{"train_examples": 26041, "hop_length": 320, "num_classes": 4, "norm": "batchnorm", "kernel_size": 3, "stem": "single", "avg_pool_shortcut": false, "loss": "cross_entropy", "residual_init": "none", "beta1": 0.95, "eps": 1e-10, "batch_size": 128, "epochs": 91.9, "lr_schedule": "linear"}
Rows from block 13 of a small sound classifier, named by matrix and row number. Rows with one number belong to one channel. Each number is 128 + 24 x the weight over its row's rms, rounded and kept within 0 to 255. All counts start at 0. Numbers have three digits each. After the name is the row's rms in percent of the matrix's.
After each channel's rows are labels from the 100 clips, of 14976, where the channel reaches its highest value: "top examples" is what is common among them. Only what is clearly more common there than usual is listed. The data: acted Russian speech (Dusha).
# convs0: first 3x3 conv, stride 2 (model.blocks.13.convs.0.weight, 208x144x3x3, each kernel summed), inputs 72-143
# convs1: second 3x3 conv (model.blocks.13.convs.1.weight, 208x208x3x3, transposed, each kernel summed), outputs 70-139

convs0.110 097:111136148125154163143094110112099148152147107187120121103134135147095097113087075127132162118131140113129136157118083182111160142144155133174127135118119122106113121147120138134102087133108096150156137110113109088155
convs1.110 101:096103130125132113143189122080095113157088149087140172106161131123133165115113162126111079141075105139105145108141126156160120134158101131127112136106107120090130126144132125112206119196142149125136115146136088
top examples: emotion: sad

convs0.86 096:116111119118120109115174129130088060112144169110145132070155122137102113152116160146100102116137103129095117130085113145137103126093111145125111075092132127125085156087124149124133136112101126140111124115119126117149
convs1.86 101:117104081118094105139152094090092093128132090120118101139135147121162095129133103092122101145151128085119105076146086132096088100116132111122093082087134109140128129086148116103118133118102133103136132131136123
top examples: emotion: sad

convs0.93 108:099095109077123152078154089116119121125105145117147115156146111137093140093114123081149087094151112118126110163137130118155148090157117075111123155139113110104103098105090093120138090119111132108129124097164112065183
convs1.93 099:111106106123095148095112078079128129150116097128112118114120168115129091102111128107082104126128096120167141108134137166165085121150103085128128137126136128172107111136111095120141145122116070113126111149123118
top examples: emotion: positive

convs0.62 109:132136111116142127136166138099130129132159087140161118101170141132097143136105126109167094100106126132130149117095131149110122139131109129096093146107111100128141074119113146104118143113088086116142153102118093122159
convs1.62 101:128107097136145121103103135082086108147134137090146143096130147117123119148106163119108149145103117147120168099108123170123134108118093108160121127126148122102129123131152120121181110156089115109125095115109076
top examples: emotion: neutral

convs0.141 111:127104151144131133146183129094135145120115084119143166147079109120114138106145142099143122068108104094086136136116117105112144165112132124126172140118134104126121092123145099103138158122090118117139155102094115126113
convs1.141 094:108118123157102158122115114131125132103142140104136160112118155137105129132152115149102168126120139145119146148127129174148144108113111105096106152120154137173111155118113123139122118134138107134160144141064106
top examples: emotion: neutral

convs0.41 100:107066118151131096094110104144078109121071148095152095089132153132103155150115082102118139116103101118122124088117113107192118125128118094128138107101116152172103108116136134131137116131111134146139126127124158108073
convs1.41 111:115182113114132120129156188131125073092121163152108127125134121104150129131139115136138101092164120173132109103128090105108127141122144161134127109099135102089130100138155147106194096100112144098096106113130123
top examples: emotion: sad

convs0.77 105:140149121126109146120100147114116094099141151152183137136091128127115114138105097175145161110124135070131100110106114175082132091148109121106095127125143115177132111138127140136147136142101131148165131122108121120096
convs1.77 109:115127106140128105094139124097202139125140163130110162109155128142129155088170127142141090146100076131081142099153140139133102118145141180112100161147117153095106124113157135114137142146117121100148166132144115
top examples: emotion: sad

convs0.19 095:192129164137124119152134102129096093131171121090100157107119137110171119134108144142103093154148106096138135126049141127140118146133143124156117106132115070109110100116124133123151147130145120121136153154110138125151
convs1.19 095:135123126121118091120108155104110132165056141111089109146108126143112125133113173117119106100099126156095146108132164120104167129116149100152097124142132125079111138091146109128170117105107143110133120134131163
top examples: emotion: neutral

convs0.111 112:121166164142162111111148104156115099106113108099116110138088133143123105155145132103091199152132128133129113144109106090113108131143133132145170138165112147089139125114072138120111154123129125136164130156113130141131
convs1.111 096:089145121163137147129132137118132126154097102151155121136162158112121114126135113151125159150113148128099140098164156140134121154100146124110109149171133135143090162109142128132127087158107114138168158109164120
top examples: emotion: angry

convs0.81 103:140110174139131143143155102118139130123141142136113153157098114161130129089119141100155151098136149112113139148121145061120159188148155154159146158121159117127178131139155146122151145128101149126140138108103099132127
convs1.81 095:127124150148107132099102099136138127090132128125143151119085090129088122139143115145083142067115146133136151133138166169158155087139107119113074141146140121158104128157103146145128110135084097164133109153117141
top examples: emotion: neutral

convs0.130 110:115150136157138132141177070130098138122104119094153120103150140151147090143155135163113182149102120119134110129106122147119080137114108138139141116111154139124129145118073130165103097117144131134115118143138141138101
convs1.130 107:075164099119109114128167151114134127141129109121156109094173157092124119123114133143131132126117127129067115068121109147113110131131126146083101111099071128140083119129156127081174080142133106105159130120122108
top examples: emotion: angry

convs0.203 076:162154109106148114082129120138121110121120105145106140124146110136187134138109089161149157136126115103095103119107114143103093125140146144133149164123177147121111133086114161153130088182098103137130136111108070135191
convs1.203 120:141105129117118142139107089122143106116144142125102126156137114131152131133159050121124131111104120090122049114136148125094128100127130105140139111122151123154137058132103122111096139119147156124140096128122118
top examples: emotion: sad

convs0.106 098:105106093102072133145138125113086090151113136115101119136133125115142135152099147103110077117112120088107133080144139142165143139086131081103096098101131141109116131126168133125106162097140129110122115164156114131102
convs1.106 111:126088096151122132113129098108128129127136115115133095155109098121168112117135049111084121151152113067150065126098117145110114114128156148095141152120073127153173093100117131109126142113142114118151087124132136
top examples: emotion: positive

convs0.94 108:128086172128127136157135151113148131146152072163159120159110103139106136133103093122155134083117129104102143108130142137130110159146121117142150148110108092112159119112114137114152132147106132142127117128134134128141
convs1.94 100:144113133124143134132120110134132144111132162114137169105090110143087105130155150134087136103124125168126151144121146177138152108111095126138103107141151111136128169098132156134142142137114114157117152114084095
top examples: emotion: neutral

convs0.181 108:165167114112129140153156134148139138107135130110133125148089156118156127166170156138132141141128172078148127120129133072135101098153131133126149143167145129152142145128117144137133173119147136130130131146146164162132
convs1.181 108:093150132122112150135145122129116129150108113106113094137139089146104145107152090146117166147072121107144097114172125116124095117111136129110124119118116107120114097149102112100157077132128146118126096128145123
top examples: emotion: angry

convs0.64 096:141151161145106159114163115101089083092123091107116126146112127130122102135132115123119126122136143132104115127125123113150102083111147167164117117141113155106117131096136140134115158129147161123117177173143084128139
convs1.64 101:127081099133111093170179064092108128165117097158153122136130136151126114144080116083132117160130115098127108166138169126116118099119164129087093126129117122115151163144152137120150110151104115126125165111141108
top examples: emotion: positive

convs0.29 099:143174138098139163145150114083122142111112054141157100128137144138140153155171110161159131094077166126122075126123107114110073089143171129110154106133128134154131108101106125113112112161120119121102121165118123119136
convs1.29 103:119156119133137138115126172090143126130104105121126120091169091110108155104166156148144139133117150170127157120146123142089111083131167127126130103083133094136116162118173099067096085115140098153155163066118171
top examples: emotion: angry

convs0.51 102:109162128142121130150133138108098182138124166102118093136127193123126152185133156141121124136107116130142118099152120067176103128115082132128134131168145167129137104135106131123111178139152161101134122156144134120127
convs1.51 101:083143142142135104124163150119103143148086145094100114074185098120083146127132097099116148127109149144106130101151144166101077107178140125123082105089134070123081108135128129109165084132123083092149127122099134
top examples: emotion: angry

convs0.102 092:117091125116092060103098127148080093109123121082133106113144124121113169160091141093107144110139136137101146089140118125141126121098117078104116098125068155138117167119147144079119125110131120117130161112137127138158
convs1.102 098:135163146100134128151150166112082154117110103098141087147100131108102140111160124119107116063140073116147146125144091110155153120079111148103141098175124103132079138110111134170149126137134169128108124129159118
top examples: emotion: sad

convs0.79 101:134116118143107117134137098115103136132113127096151089107134136126152140145135097113109152121113118139107096081141099166125100103109124130124108083142110163143127123151109146154108104121114147134139149139126169132105
convs1.79 106:100170118085111145143157163171090114133109129151116112090163134124083138150129128115145128091126147149125104074134127131088136148128128149134134096104099083094109109081136107125176109124159145078134122111139059
top examples: emotion: angry

convs0.173 106:100157091128118163125063114144144110131103155140098166131129134116128123122129119151143155131126121145125150128146135180134130100126126137141125157116127115164108152137096102111146123140136146120138091123119150113119
convs1.173 104:086125110098113110141129123114119119129095128125108135090095098128137118116099145142132123139087125113123103133104111127179117156111132149129126090075104094111108165168171118100115099158176129104108156143095114
top examples: emotion: angry

convs0.198 101:163156153137141142090176120147112095129105138066098132131128090132119154168183119142145138128107131127118111131093104065104153111144134124159156122126104110099132130111141137138127119114130135111100196180115106150126
convs1.198 107:090131096077126115128119136157138109143118108143102118110134140132122151145112116089114124085169144079168129107115161140099133118138130128152157106146092123116130119087101119140099150134163105118128083115118142
top examples: emotion: sad