config = dict(
    model='sound classifier',
    dataset='acted Russian speech (Dusha)',
    train_examples=26041,
    n_mels=64,
    hop_length=320,
    input='log_mel',
    spec_augment=True,
    win_length=512,
    targets=['emotion'],
    num_classes=4,
    arch='resnet',
    norm='batchnorm',
    activation='relu6',
    depths=[4, 9, 4],
    kernel_size=3,
    stem='single',
    avg_pool_shortcut=False,
    widths=[96, 144, 208],
    loss='cross_entropy',
    init='trunc_normal_002',
    residual_init='none',
    optimizer='nadamw',
    lr=0.0042,
    beta1=0.95,
    beta2=0.99,
    eps=1e-10,
    grad_clip=0.5,
    steps=18700,
    batch_size=128,
    epochs=91.9,
    lr_schedule='linear',
    final_lr_fraction=0,
    warmup_steps=930,
    weight_decay=0.07,
)
Rows from block 5 of a small sound classifier, named by matrix and row number. Rows with one number belong to one channel. Each number is 500 + 50 x the weight over its row's rms, rounded and kept within 0 to 999. All counts start at 0. Numbers have three digits each.
After each channel's rows are labels from the 100 clips, of 14976, where the channel reaches its highest value: "strongest on" is what is common among them. Only what is clearly more common there than usual is listed. The data: acted Russian speech (Dusha).
# convs0: first 3x3 conv (model.blocks.5.convs.0.weight, 144x144x3x3, each kernel summed), inputs 0-143
# convs1: second 3x3 conv (model.blocks.5.convs.1.weight, 144x144x3x3, transposed, each kernel summed), outputs 0-143

convs0.29:500511478476462385450489490618407531436436530476506475500399452464465492530433463553504456490463480457416546572468489510429504504548551435467456571445514416493514431520477463432491482481573389447453457548463519465398466504495499489537525445581452368497462511434568541456432431597571479520474505468466519474425434614563563367509560538427501480518509475529435525486537496501487520400479504484434475479439500486463508510432485481432543
convs1.29:543549448481556472419511407521475498447461504418493424520519477409464488489454525444467437530500463424485513481387460497505480440492485514477433478491534484419486454569540459472629432492525446429480458523436568491457477549512462563493490525548461461521523510408532429352465568528485590372479497399513465497518495478439526563458608538487406497494480500560457508406432436480496523464530456500555456490535432377467433533434479524490450
strongest on: emotion: positive

convs0.92:536511527518493492528508395556573487488507489549594525417356475496508495454584471419423507427533575466451549495544457475487493489507547505428603550530409395475487512524463500449539524450439567415560484481441510533516493483482410500449598410365521476490492426519522495494495551560476467495481500428491510506416499654530595482445522507506576566474504498483484468498476480437494415421486513472586471442487493542477510486440606515518527
convs1.92:451415468560494513477493457561518546559526569451547620483388480481486473480536494485468365537532506469457502478540520513397498548434590527497540563516609518520496526505494506514553479504584414482562536614491542415494418527503560492438559516466416456480501536516540508450507466509481514557474502448474448522432494554513481549427539516448492524460533452509491451459492398478456582502470486443525516552467501404616516438459695486513471
strongest on: emotion: positive

convs0.77:555485400503450496433428481448626470505503376515466417438524568552590507466467537552457501517551500510602519447489486417456447550577520438498510531486468458467502449429454523481472461538448511519543514493443433435518515361484495513485474427493467486439502529534433385459486561448516571452498499482576458465595457493505568466469520541424574458458460564468441495450484502567554485526432506369537570504510505417498532427491494539432568
convs1.77:431533521532469529420465540442418507498538564490509602587467540589430429451482460468485537459483528433457515512495539519507468483514513606579563605431533551491463581483496424612510543512558517509470485502559504507476464481474515533521499467508542494499423448592488474427574464469528444455518521455496420368538448384514483535587444478409496576492428420504466545551463548507512460609551534426465527486546455581553502430522502473416521
strongest on: emotion: positive

convs0.65:403510505488418625407522528477443432506601563470484436471560571480550521526417557487482514481484385501461423541498445478494583472505467466428445494456424441410374526423557517514478405456456416504435547418557504588462464470499553447425525514447573522496544536487474434523499452461509486479476472547433530495604517396516449454495505441494459467602516502480449480493491517536409442555472546446495487466571482472495536458469518543531509
convs1.65:429378522514490471521559545558449517489552540501405495468532545471486470503406478449452510461456503512548583474410404471527496513494450525448416555467560423445507513508532429524490559446443443459446500523482527502447579521463538462502370504502583489381465363508407424507499561438527564546492440556514485432551484498545368469600522475431546513513506531450511377478551578510503512588466490493562486507538525522510467558508482490482535
strongest on: emotion: angry

convs0.78:481405522561489443530447509529464545421578545564498526456516422504465536596452416503449409433530465474567549538540524422442420500411554478598459571420505473501496514533429448488489548398498569531489474478473482416454467541543478471555508565530449455531445548449579384543499466541528495398455534447464554497484602508444440455521526516481391513478412540502464498486530540447462444473502553515448456583548534468456435503488519577430450
convs1.78:532503512477550531510417514455435492456462436452473505524524487452475519585429517533471457427491444519508491475424543568452462569460520464563545421425500563485446506525514512396541498422453447399430529485487491460521429497455415505591468463580475487444519371507534517436452572449497547437550430543566503414533492522453504390398540563465548493462490510468478415486586518489463589571544483440625530474591557489507519536554481466537545
strongest on: emotion: angry

convs0.95:509541490532494547437580550431472466461483516421451483566531532454524498540495571420436454482565401579526423455515424514532526458476494484537359442368486395458400599457552552513447478410430540606458534490489453540438421471535487526488452536503509465484478572548522387444451477505513420469435522529504475480532415483472492495504438474567517488532512527492485478532529473463460449499406482486524533441501401449549510400446434467507528
convs1.95:469485475443406550463534581406607492591523480503478490582424491437549521436533408413458492518484470483461504391482492409494525508534466431404482484500533429517587441474419553493536538512429441436551560468474676482511562506396494465495380517451470458432472564519536499503489528523468474520503514497520484505517490521546539472403511470526523453546538523509496504521443533517506525565476524491406481471509551453507552595515578405599526
strongest on: emotion: angry

convs0.41:493417502548467437523488427471492541524490442478494481474492465422472527410461500435386489446437380507566489535530423524454469440532383521449498438450404491415391518456600466537450515500496499495504503410513437535459515526509561446535452447565419514524513468539542469474609442527439521502461505450473581564545509512559441495425417462492494510513479510393478563512518526461468369550592477471497502467517527559451456396522433519550504
convs1.41:448391520590586521475557455545540519494563510520518525520579447402537527441548464451494505537438492495563502495553510455506488584556467509499572521499470479529503426499579530570473505486673612427537474492507524562520446537495474375458613463512439465507417490433383511564515559450504513524466484498528538454593425538538522473492464440460543427571470447583484448434438549486518537489507462553459481493528520492510471461471436566551588
strongest on: emotion: angry

convs0.21:609494580534464456520560457529429518526509407418464420569557482533554489503470455490495525453504521521559493425407467479519520425505576551530554594511434510487425472447443503542446478574513471431495411461512507534462487534455574395542575459453435486591414431456495479517549497570475482423484501429533504518460457523585512579408497516468498454470482471410474509491576571465497393501520476474440436446558549581415412556535500491520544
convs1.21:503475535503396504526456486461525580511565538450517440534452471478478475509427524476519463572496510547562511583434459464456438494487624448541490491514434438539539556428507449544495498491420502498467515463508536474415447561525523402520456420528456406465407563483471495437401510500464596463457440455404427511430471479518528480480509410513483502414440607515510495415506415498441395441468486435577506386483543504393519480531505512498446
strongest on: emotion: angry

convs0.83:582505576483465502497506463399485516591524419500427397532536493570615412371590503417511506497466498456486487337481502467512408436528516500489460456491523460503529514535438452501506463490544518442447531520518433524575435472339489544457400427452504511413530521525512478441512494449531508432465431457413438559504510430460477516495477472526512538491563490430483452465510510489467487517444532447486505492590531569545506440449496526459419
convs1.83:540573538520606551519533510518424483558468481499441547513524466596414506471528486497510550423495530392400443514562486514588508544526434482457617536526500472484530481499513509505487409445481540528428550462570499430496440493482439398560533418405579558571520589470536490502539424483538422464497474499438500496435456479524413530558513465474522458600519456520472546412525463550584518570546474545494436406473534591560498426487519541497566
strongest on: emotion: positive

convs0.128:572449547458464423390579428469455503552471519449507469483578475468500474396495440431507525393503464413448430543486497525516524385539529467492523531510455459520460425462538502555425440425525481459509451466516483583480481526447507459480567450421468558596472531498429473533526458516497431442463537385493578502483397552514479580427429471518468453488562455432490548473491561421499423515523503534531495446497514499531505429501466336551503
convs1.128:531459542481422489452493545472506498557556492465580495563435489509561489475504511494527389520450482581479501498488484382473502473542568444497498483458354444505484536493441510502489469440411469495476445471468557433546478533440541450534513453575396463554508517451512447522435560524532531430522428374484552506493526500530498435450452489543502503525456597628466611453415596526493447472524402527533497455531472474451493454603549523543383
strongest on: emotion: angry

convs0.36:418492526495435409506474492427425573540431513511489509514416494437431480459425408547425467544475490522484511513524450523491436462512480501520460453556485517511520497472549469504489497449518477524391520546555449511356464524433438474537448454436482430469455441412498461475458473385524538540510447432482493508504445524539443546467550466492492566444511512546469481488373475381493515450481422522533433440432524491375383516393562532419486
convs1.36:498570453529486409431462464432398531405449485519485451476554450445507462415511443393514474532494510358567463503493490515453542455520444545510495537469466511491446491530571364515470496436521478490443489475473474529479590498629422481552470460495498511443460544385483531385541533504482523493497520466542585494443459586504518533493434541474433542584510537499505451570381384429424538540500484520515437502459448493501460509479426461508476
strongest on: emotion: positive

convs0.68:492489444537469429438441414446509437529511424518442472476568468537518539467439478445466487539409520478563482502544448443527538452537432551506523499578480517506377364442459480439525420466503410439516460487508497659489546530502588440476458449519442496481525363514472501456518503477430538458537463457532510583436498465641514568504379542487544533454433493463469490537481535485555460557479538564508554485469458482432478532433505461548477
convs1.68:557530505459528564368431524480480482467488509439567579420426532496597468393513449405478453453494566385501422497588438454419482474578578486539555496448502517501447444574478535546511427524473455601478442493503473480583414472494449430400487546546470507516404469512507533470463441532456493537548549536463474515463461474566468498469469500529506523409574521494498498363522513523467494476527372521485502404497469470433459482511506508468539
strongest on: emotion: angry

convs0.139:493514415465425461472398573481484447532573466538460420560502480491496434463536522512522580393391504511519455552488452596500403494443500551570432422392430592480548514517573494568489460466551456452483458557493487454528407538490455491520482521504483455528503457496437486506511589458441395532497561522448555484478470499410544577477442433505520539472420511475474599447603552502525464470493520416550538432518488487473474493458498393435456
convs1.139:434512561464504534434490468473454421476521436518504448439594492460495458512372484530539485508495457532434477463507547558513485454540469583461553484515446563612446520472416532419476475593445430514446515544523527446388623500492488553450474351473560420479504482489363504485516459533487485564415503538549424508528443556463456497532487421537524528511480445549517498479411456599490456486497505561441586515447501576481559537495441533510484
strongest on: emotion: positive

convs0.10:431441542566490488457496555491450518468508561581504492534464514442361432540418405492464402613588429532480476528531521541484479456491549472498576579534573445570381530501472539473534523498458514516486438508515547536451503500539472465502451544481484484500426550555513425533406462536517483435497581435491525524421325436532470526506457554482483544518513556564546557436436518484509521531427561528509446571571480556519583505527528553436477
convs1.10:473520512428487526443451492530511559351383560527537487469499485530501446504466474529514483475449566469599423547493513455453487461458463506593476451513425459450414524416510381594573502442565555484446455483488519475477469498555514517520463482585523485479490437386430447499471539518504536500496509407484532472515533538424517515515472515441414521483461533503556481521568557442332490439504423439512401491418485435482417508537442544487454
strongest on: emotion: positive

convs0.44:482439453498465420472535522490466468465464445523457482503532485519499401464487487556507486335558468489480410530501432492474459509415553601437613559532510515394476482419450526542441452483405490561497484506561479487466503519548498422573466562379474440544461555407437473489453557503506453392434591535458488520480459456481500501511496486485449413543530518450516506448493453512402479447499476526485534550478473426426552491491503343502469
convs1.44:520473479478444509454569439494565457467545640495505535616517451533443439597543415561499570389499451487554510492531485556458523462476519479561563594536468514499476482384533530562518420567481523553517466472478545500473453567530512499582516547582449548509552410532572466477460453593549505547583476505514487460436537413493553477513492527528548442596518529519443548408477579523438474435546437473573450501487521547458458589465427535501508
strongest on: emotion: angry

convs0.137:567514494457534555454521504496428459446466537451371467568550550501495497543444507525552463359531443508534417501530565556503529435486509563520513534532476501442358506467536521494475478516521528516517495387553420604425436501498554463565454544503514467443463551427439416530573487582513361446456522581507437512546380465524442440479487484487513478509533459459515461505559523494523494542472445535375481491482459519514459510497465371478512
convs1.137:462517529502526544516408539474469389552489507515471489532455456457503506438396499429489437518446512452539468495506456389451461519553499548402456487471404393552519434452496406547505577487461458397541509530533579583586608552413558456459448440533531532515489522459493411604537517507495571499492479489547532468512425507565472611484442490489489507511584534398531454520483558477473504548461437446401499530432450496425467440485469489518497
strongest on: emotion: angry

convs0.105:509455440439568523474421441498452502419547456586469471554490433510451368513533530536510425518552391430481455499467427470449481515464561579490550516483502469409495530487406531465454454410446523508490525448495545444515495429550483504390460510437477436513462501582471499494516594446473500549535480549549430488448554471502464391484527438449450446573546479515573482487500460537392510454483472561512499589516439455467550475545428493443359
convs1.105:528457473546520549475441479516501425408502566470527545512510477452497476526516486542448464400485476551500420477527488524423519492475393466525530517460528459478455484479498468603451472503526515436423391494520500436450545569649584525478502617511444505581552437500442464531539432549484504522545536543530473442423586414505622464579490479492480478530460460475524527468460487491446562487600392463520461589526463632482463524517437520506588
strongest on: emotion: angry

convs0.127:524564534452375445513427462486477553437514478475443497434574520475556416542488477432555526528467414489386515514460478547540550489387508474451586532513464526431405469414523532501447528503466510444401556505560554480535508540496487440502497476422510439606411394446465544562561522503456502440476514470472526425456459542465504528550525530367543383528511474558462556560521533521454467466552473549544448506524562521490429465571473448552513
convs1.127:433469421446446535495463438544624563466530456464528433571472469480446539522437473519492459518488421544519510527388486508538538517441529500519463560471384447501487460503522395606504541488499479476463538487481546463468490514515441522550537470519448523495513508518486522366485518537450532408568484454585502416430578487467592470532505488482458448467429566551482478429493419447477471416580426569613580447565499524454479448536456556417436
strongest on: emotion: angry

convs0.74:500473497486477515472535571471422442532520497482397458486540578485503426450354557536477414397556498512517462416585442418477523449462518485439493512507492424553371502453540556484485500498530549460490580468521412431449443496508591409445484578529514528496554532474512408521472512533453433556462546504477377518556497461507544523512537537511517460553523448507526456491531488444466480460448435462419422520576501428557527442463514368443482
convs1.74:494520494401482556503493554512523575487543506553489375508520507513546538551436465548445548504520534425631566523517448445525574475534461436532495515494408437483482507394473439587480562455437555489485503485421495501518515415507511568461384404490609502451465471442456499564574558600456544460559517563520545445514487555446560528547476492492435428470495556500521505514474590539522506452514456440557418492510505518507503607565483608453546
strongest on: emotion: angry

convs0.33:604481426452558607439465472475469392439587563510335502510487529496455424525547479544453462452530466531535461404455550408531537465483476537452469447555467436469453573447529523543499446497491529462511492472466529485530520479536489548487514565459451494488397549500467376530448582482479441525528479559444397477583422489535487453479552511443449496532473605538481436456442554553473494387411481510469482530491425443551497481489504461529539
convs1.33:529463569456527551483529503484549411616498581412452504610428444453470472468530471487519522428441493591513492488490542413477476481493419504476404497451534469527478454431513511563442499499584440443566471563473561546500440533451561444447468572550491394405484474511493463524442475425485430558564545522437540499487452468531491460467466388459498522541525426407454416470433451521399543533383487442458481462474461491536502543463495451435501
strongest on: emotion: positive

convs0.97:505411388438518367470511527520437499548530493546495549582445491527436452511508549386521469429446439497489488507473551468520441567534538536485540550416576420448483554495501488452501473434535418551514481483559528448508396565495454487517445561545507469547494442472528523453454502556543465547458556480509551462497527524507463471519524511484380517429522464433445465456507465451457579406444469501512544381428484396554632562451506559476559
convs1.97:457519451453453516495543587449512529621523489529538561455550569495507449460504516504548493342445389486443496470447535465532410418404435437494517426491553452502578496479455484446543557580507463558545547505533441446533595450419489485538480447521440491476579508490532457498448510443534452446457485484486457470536463544562491490482461470457490573471496478458435412518520390446495455565436532373457436473403488551492455487473589451530524
strongest on: emotion: positive

convs0.70:516488423432490447456549405502536563563446416501475432547540396452521459537489451495461484573460507409446503400414502427576570535482463468505551503576436448467448423407481476428496435466478501482501474490495501499486446515562536439449478484439367514459540439513450483432487503545447429489492487428407524505474426575444466588447521512532510397542467493463394537470607543527475530389498488429502483553507525484500536468501461430457499
convs1.70:507550440460512562503519609475519502481492414486550560436408504514585495470509393504496431550561420554418545487510536439491470494507535514455449523523541436508617398502447513487515589576444437541519534431467560459544472509495498520395476357470422449448483495430541547489427460583522501506517433463521467506414474495501509490490591450554512514403459499460451483465475473538552518526498485507492358424552503489420477549479548427515421
strongest on: emotion: angry

convs0.62:459548487528502439464539545473449575409496594486543442399434478524551551521499510562492491462447462388503514391468484432560511444575521480468603543601409592449479457484502505484514464421479466499470533427466493442513630448402474461424491534426521535556485493473517407498487421441483487471423513503501580423471467497445417472434504502429520515518461487461460543502484557473561477395569493445534504458436590475546514479433527478554479
convs1.62:441541578534556419447501471400386512580448465478501570401509423498475535480419534508524512564523448554481517425520529487490568494557503510559459502498496545519458554474413378539535591499539444459432547469462544543491584442511537452465480531465492507488425441572459504530407412486515554479605462447512571529490534487510487477506502527581538644500536431427462501442463574449556432522506564493599525526496504485517476424449588476465483
strongest on: emotion: positive

convs0.42:540493429425456530387551472517502516447562495539432497468481523508422435582551463470523523519537478540448541375437615419491408513559448520417443456533475425456543536441387505442500498366488558516435505501435543454533365446432479497518486476456420450450478518520431449485478511539553409483437480452486427458502448500417499451488536517474486484535538538558450476487454485562525521504490484480572451526489508476520579489500450541365502
convs1.42:490522498489524488474519585508555494592457497459466580497479557512567450467557460526539510500502504491412405394444547415539420440436395512526503543550544446480553416520420529542536471506489577437565522472581455479522506403498436458565571480497552491425500488614483553427564400548453336467471491508509469489522510451479517562500504460476513510560428405471444432444478464486580455457514543457426534485495521550558581484488498529501563
strongest on: emotion: positive

convs0.13:502507375438594390506524397502491427390467460532547510491516431561481507494432530553474481459503535429567542449519528458489493532441581462546459521508456481446547490515521468506451455442483575491541512464381458481509531501497461462451480539440472444537399469491545454488438586520503479515561537543423541508443606579460454472525569495478403457455402414495413455507494497544472528458502431455472423532390578409459462460475542458533496
convs1.13:548509602467481509424450499541575535393578482539497506482575457591421581574429482528569493460602564501541533530489569464525540495529526524484524488501487560487591519430487478456562520568469505473514440463487468432486511579465510561438454433455522526437492467403424475427563568559532478510428454489517440597505493516561546472501580562571516462517447510505512513465545463542405536645489426535520439436480538514435403525574526481507460
strongest on: emotion: positive

convs0.63:510478430453595554483537520432476526496534510448413433455474571459436579496549498475552468460534464463500478474550506432501515439464497543498389464512473446459437600456510480499534472474482426471518504363547479454514536478388504432529532551465510516440492449492464371462520472468501342436497520458458430465585354573473451472521505481477481572510548490475558495398502408466448523477469500449497374465471498471524468474480568449500530
convs1.63:478431533444579483507433628433418550552495476454454537441479485515496481546454486432476537485468462514560465449528493422587416454471548562469490446565520507556464543482478543548487523473517409431502515551540480528525579515458469446476445526546553543419533418518488554598538488448432501568491487423535632485449487521541363490490475505521506520472566488438564467504461631478558552551394505420426554493429442452518469529514498498464575
strongest on: emotion: angry

convs0.37:566471500496447487545603490495454442480498518366439549445576586534586511468458569522494504475568388491380455459534405406520521429533564505386480422488423430538468483503550474456401444428476490515500595597495481506477538450553491448528514411503518478555448487493493446478475521411502514544432498512419500518468486424533451491401549524472494530551491461455491488536480525545543418517455495490426506513568519467457508459454516420597468
convs1.37:550504519527437565581534553538610528484509535479525472556510611556429500541513439508471472445499517412568530503465389479433531503506545513520556457552343469481564536385556479610519565496515547498498484458519587470429477554516609529540519445448512497514555419535503477493509537551562503446458471458477474509534559482480506412514504523530494498512428524569524518523448549636487483402535440524566501429620532514500440445570494524555525
strongest on: emotion: angry

convs0.81:494579468524466538450372456457455464482441486473476439455405516445472583493464463494593478449517526480461566506438507476519553536389431573477460495361549511561414462475519434503455492592586474520464523554577486419504509519542513482518504415628524478572430447491555465479518469556552497520553475378558527407482460477511460499543422559443556495514534429521498530514496549452558482518549514450400518489433524493444428496481449449485441
convs1.81:530470460491509447381388510468570465520504484450488393587449485472443486437553483444614460559501494505456488449479424498521562561449489501499411450512409524500486466527509500492530543532503516505435552373535511472434577505460459480527563355400461475452460451466460467413481508525538512500439438423575471523475497519436511457437441456538452478414426548580479506438444455489501418426494483485510501407459469480516495511507394563526446
strongest on: emotion: angry

convs0.19:328461512516449476486486528451408476539533554582447464584528481401469457509505357480504377500464414632529448500493477554491424487533528464468474415405473483495464412454505526534608506537462420576453468552485513529495482538511429458492491600549384443415599511487490395483538482497487444456497513524509489475507496433505456463494516509547435476520454532494499482495560433487450506504451503504581511490513467489519546513437449440507450
convs1.19:503553444457541420397551508507586496469468412569495490426517470474441492475537404489588551464483543509592409483406519473418517440488455507458399489576547547480489403541505482451458476495434522548410523429498469549554536591434475464454461461418465535463528434471539532521527443519498541519429503480549424465492545586515558546478546502534468409411491455509559486420599448548416536446477508528493382510501515404489467523477474519474538
strongest on: emotion: positive

convs0.126:500423451558475481504568482505473565486555548438463527495471575463548411598448470494533462425486507521442488435562456468526452529572550540448537492478408412472458556431531390443583477422398567552471480457466486473514474464466521481510455565427404463527510472511440405494484497498463504422473549460484405519595390481403443493561492508462552476609495446487424554439485576543448447470458539461577554495485461491438468462501506547546503
convs1.126:494459488559467519421552518490547543494556608415549535478489509506509537513445497481456480460478501441574530469429492479527507401480436487540450673499504416350559476466543472567600589523465457459567536504431569556535507493446504532535472521432512533399511495516526550509512423595517464544527556432425503530507542532534506585444547573515597500526526473419541409435484479513468503487451476475488412475433579439511511523466566558497529
strongest on: emotion: positive

convs0.50:494453499420517477420429515444482480526609499478440520536515412505591499474416485568404528483464503440680423505591505491554498515529494493634532514499434535512427538482528595536537526440532513579468514513464481524456331463474501472477446508444480529438504534629461442517505558485442468590522483533528461465532489434492445519536480442477519504526488475463483530448532524444485518457445548552544537448531441514436529418532435521416475
convs1.50:487437543615517535574507543469426448575509565521579510510590547446548462405497557511555482393517394492459483458498560471478496572488515448487563452449441492534492474459450521496445544538579533540517425558422540432476480556496536569440456534518454568541551542495461443566558536468428394512523488536497501548520528479567463478615513573494540491527541507397499525572464437428422468567453473480512495544580505491546460535425484529543630
strongest on: emotion: angry

convs0.66:534510537488602544511562488466510449460546569478416445476485568476487394507482561556504512424530436451439447413435591378465521572454496497455434487521515420483434517494505548420510523457395568469521444463473444487563473477441531539556506469417527484480460547471472365562491533497403372519521457536511373548509493533505535425435492483551507523538517510546521464455476472530406504502451501410452487496536434493591524521477563425524496
convs1.66:422462497462627503508547521489468494599502575499400502506509468498535476449490477466552460498395497427461463400538510454598450480561457506483448602535491468499527493388515455580520522568583438432605401497464496446542513519382475469413543471528497525469567502574453452522496469479457469490538520493473479478510481526554491559550564439469469510485547498457550488471406518463498579468383501375417470517420436502491567461470576502519511
strongest on: emotion: positive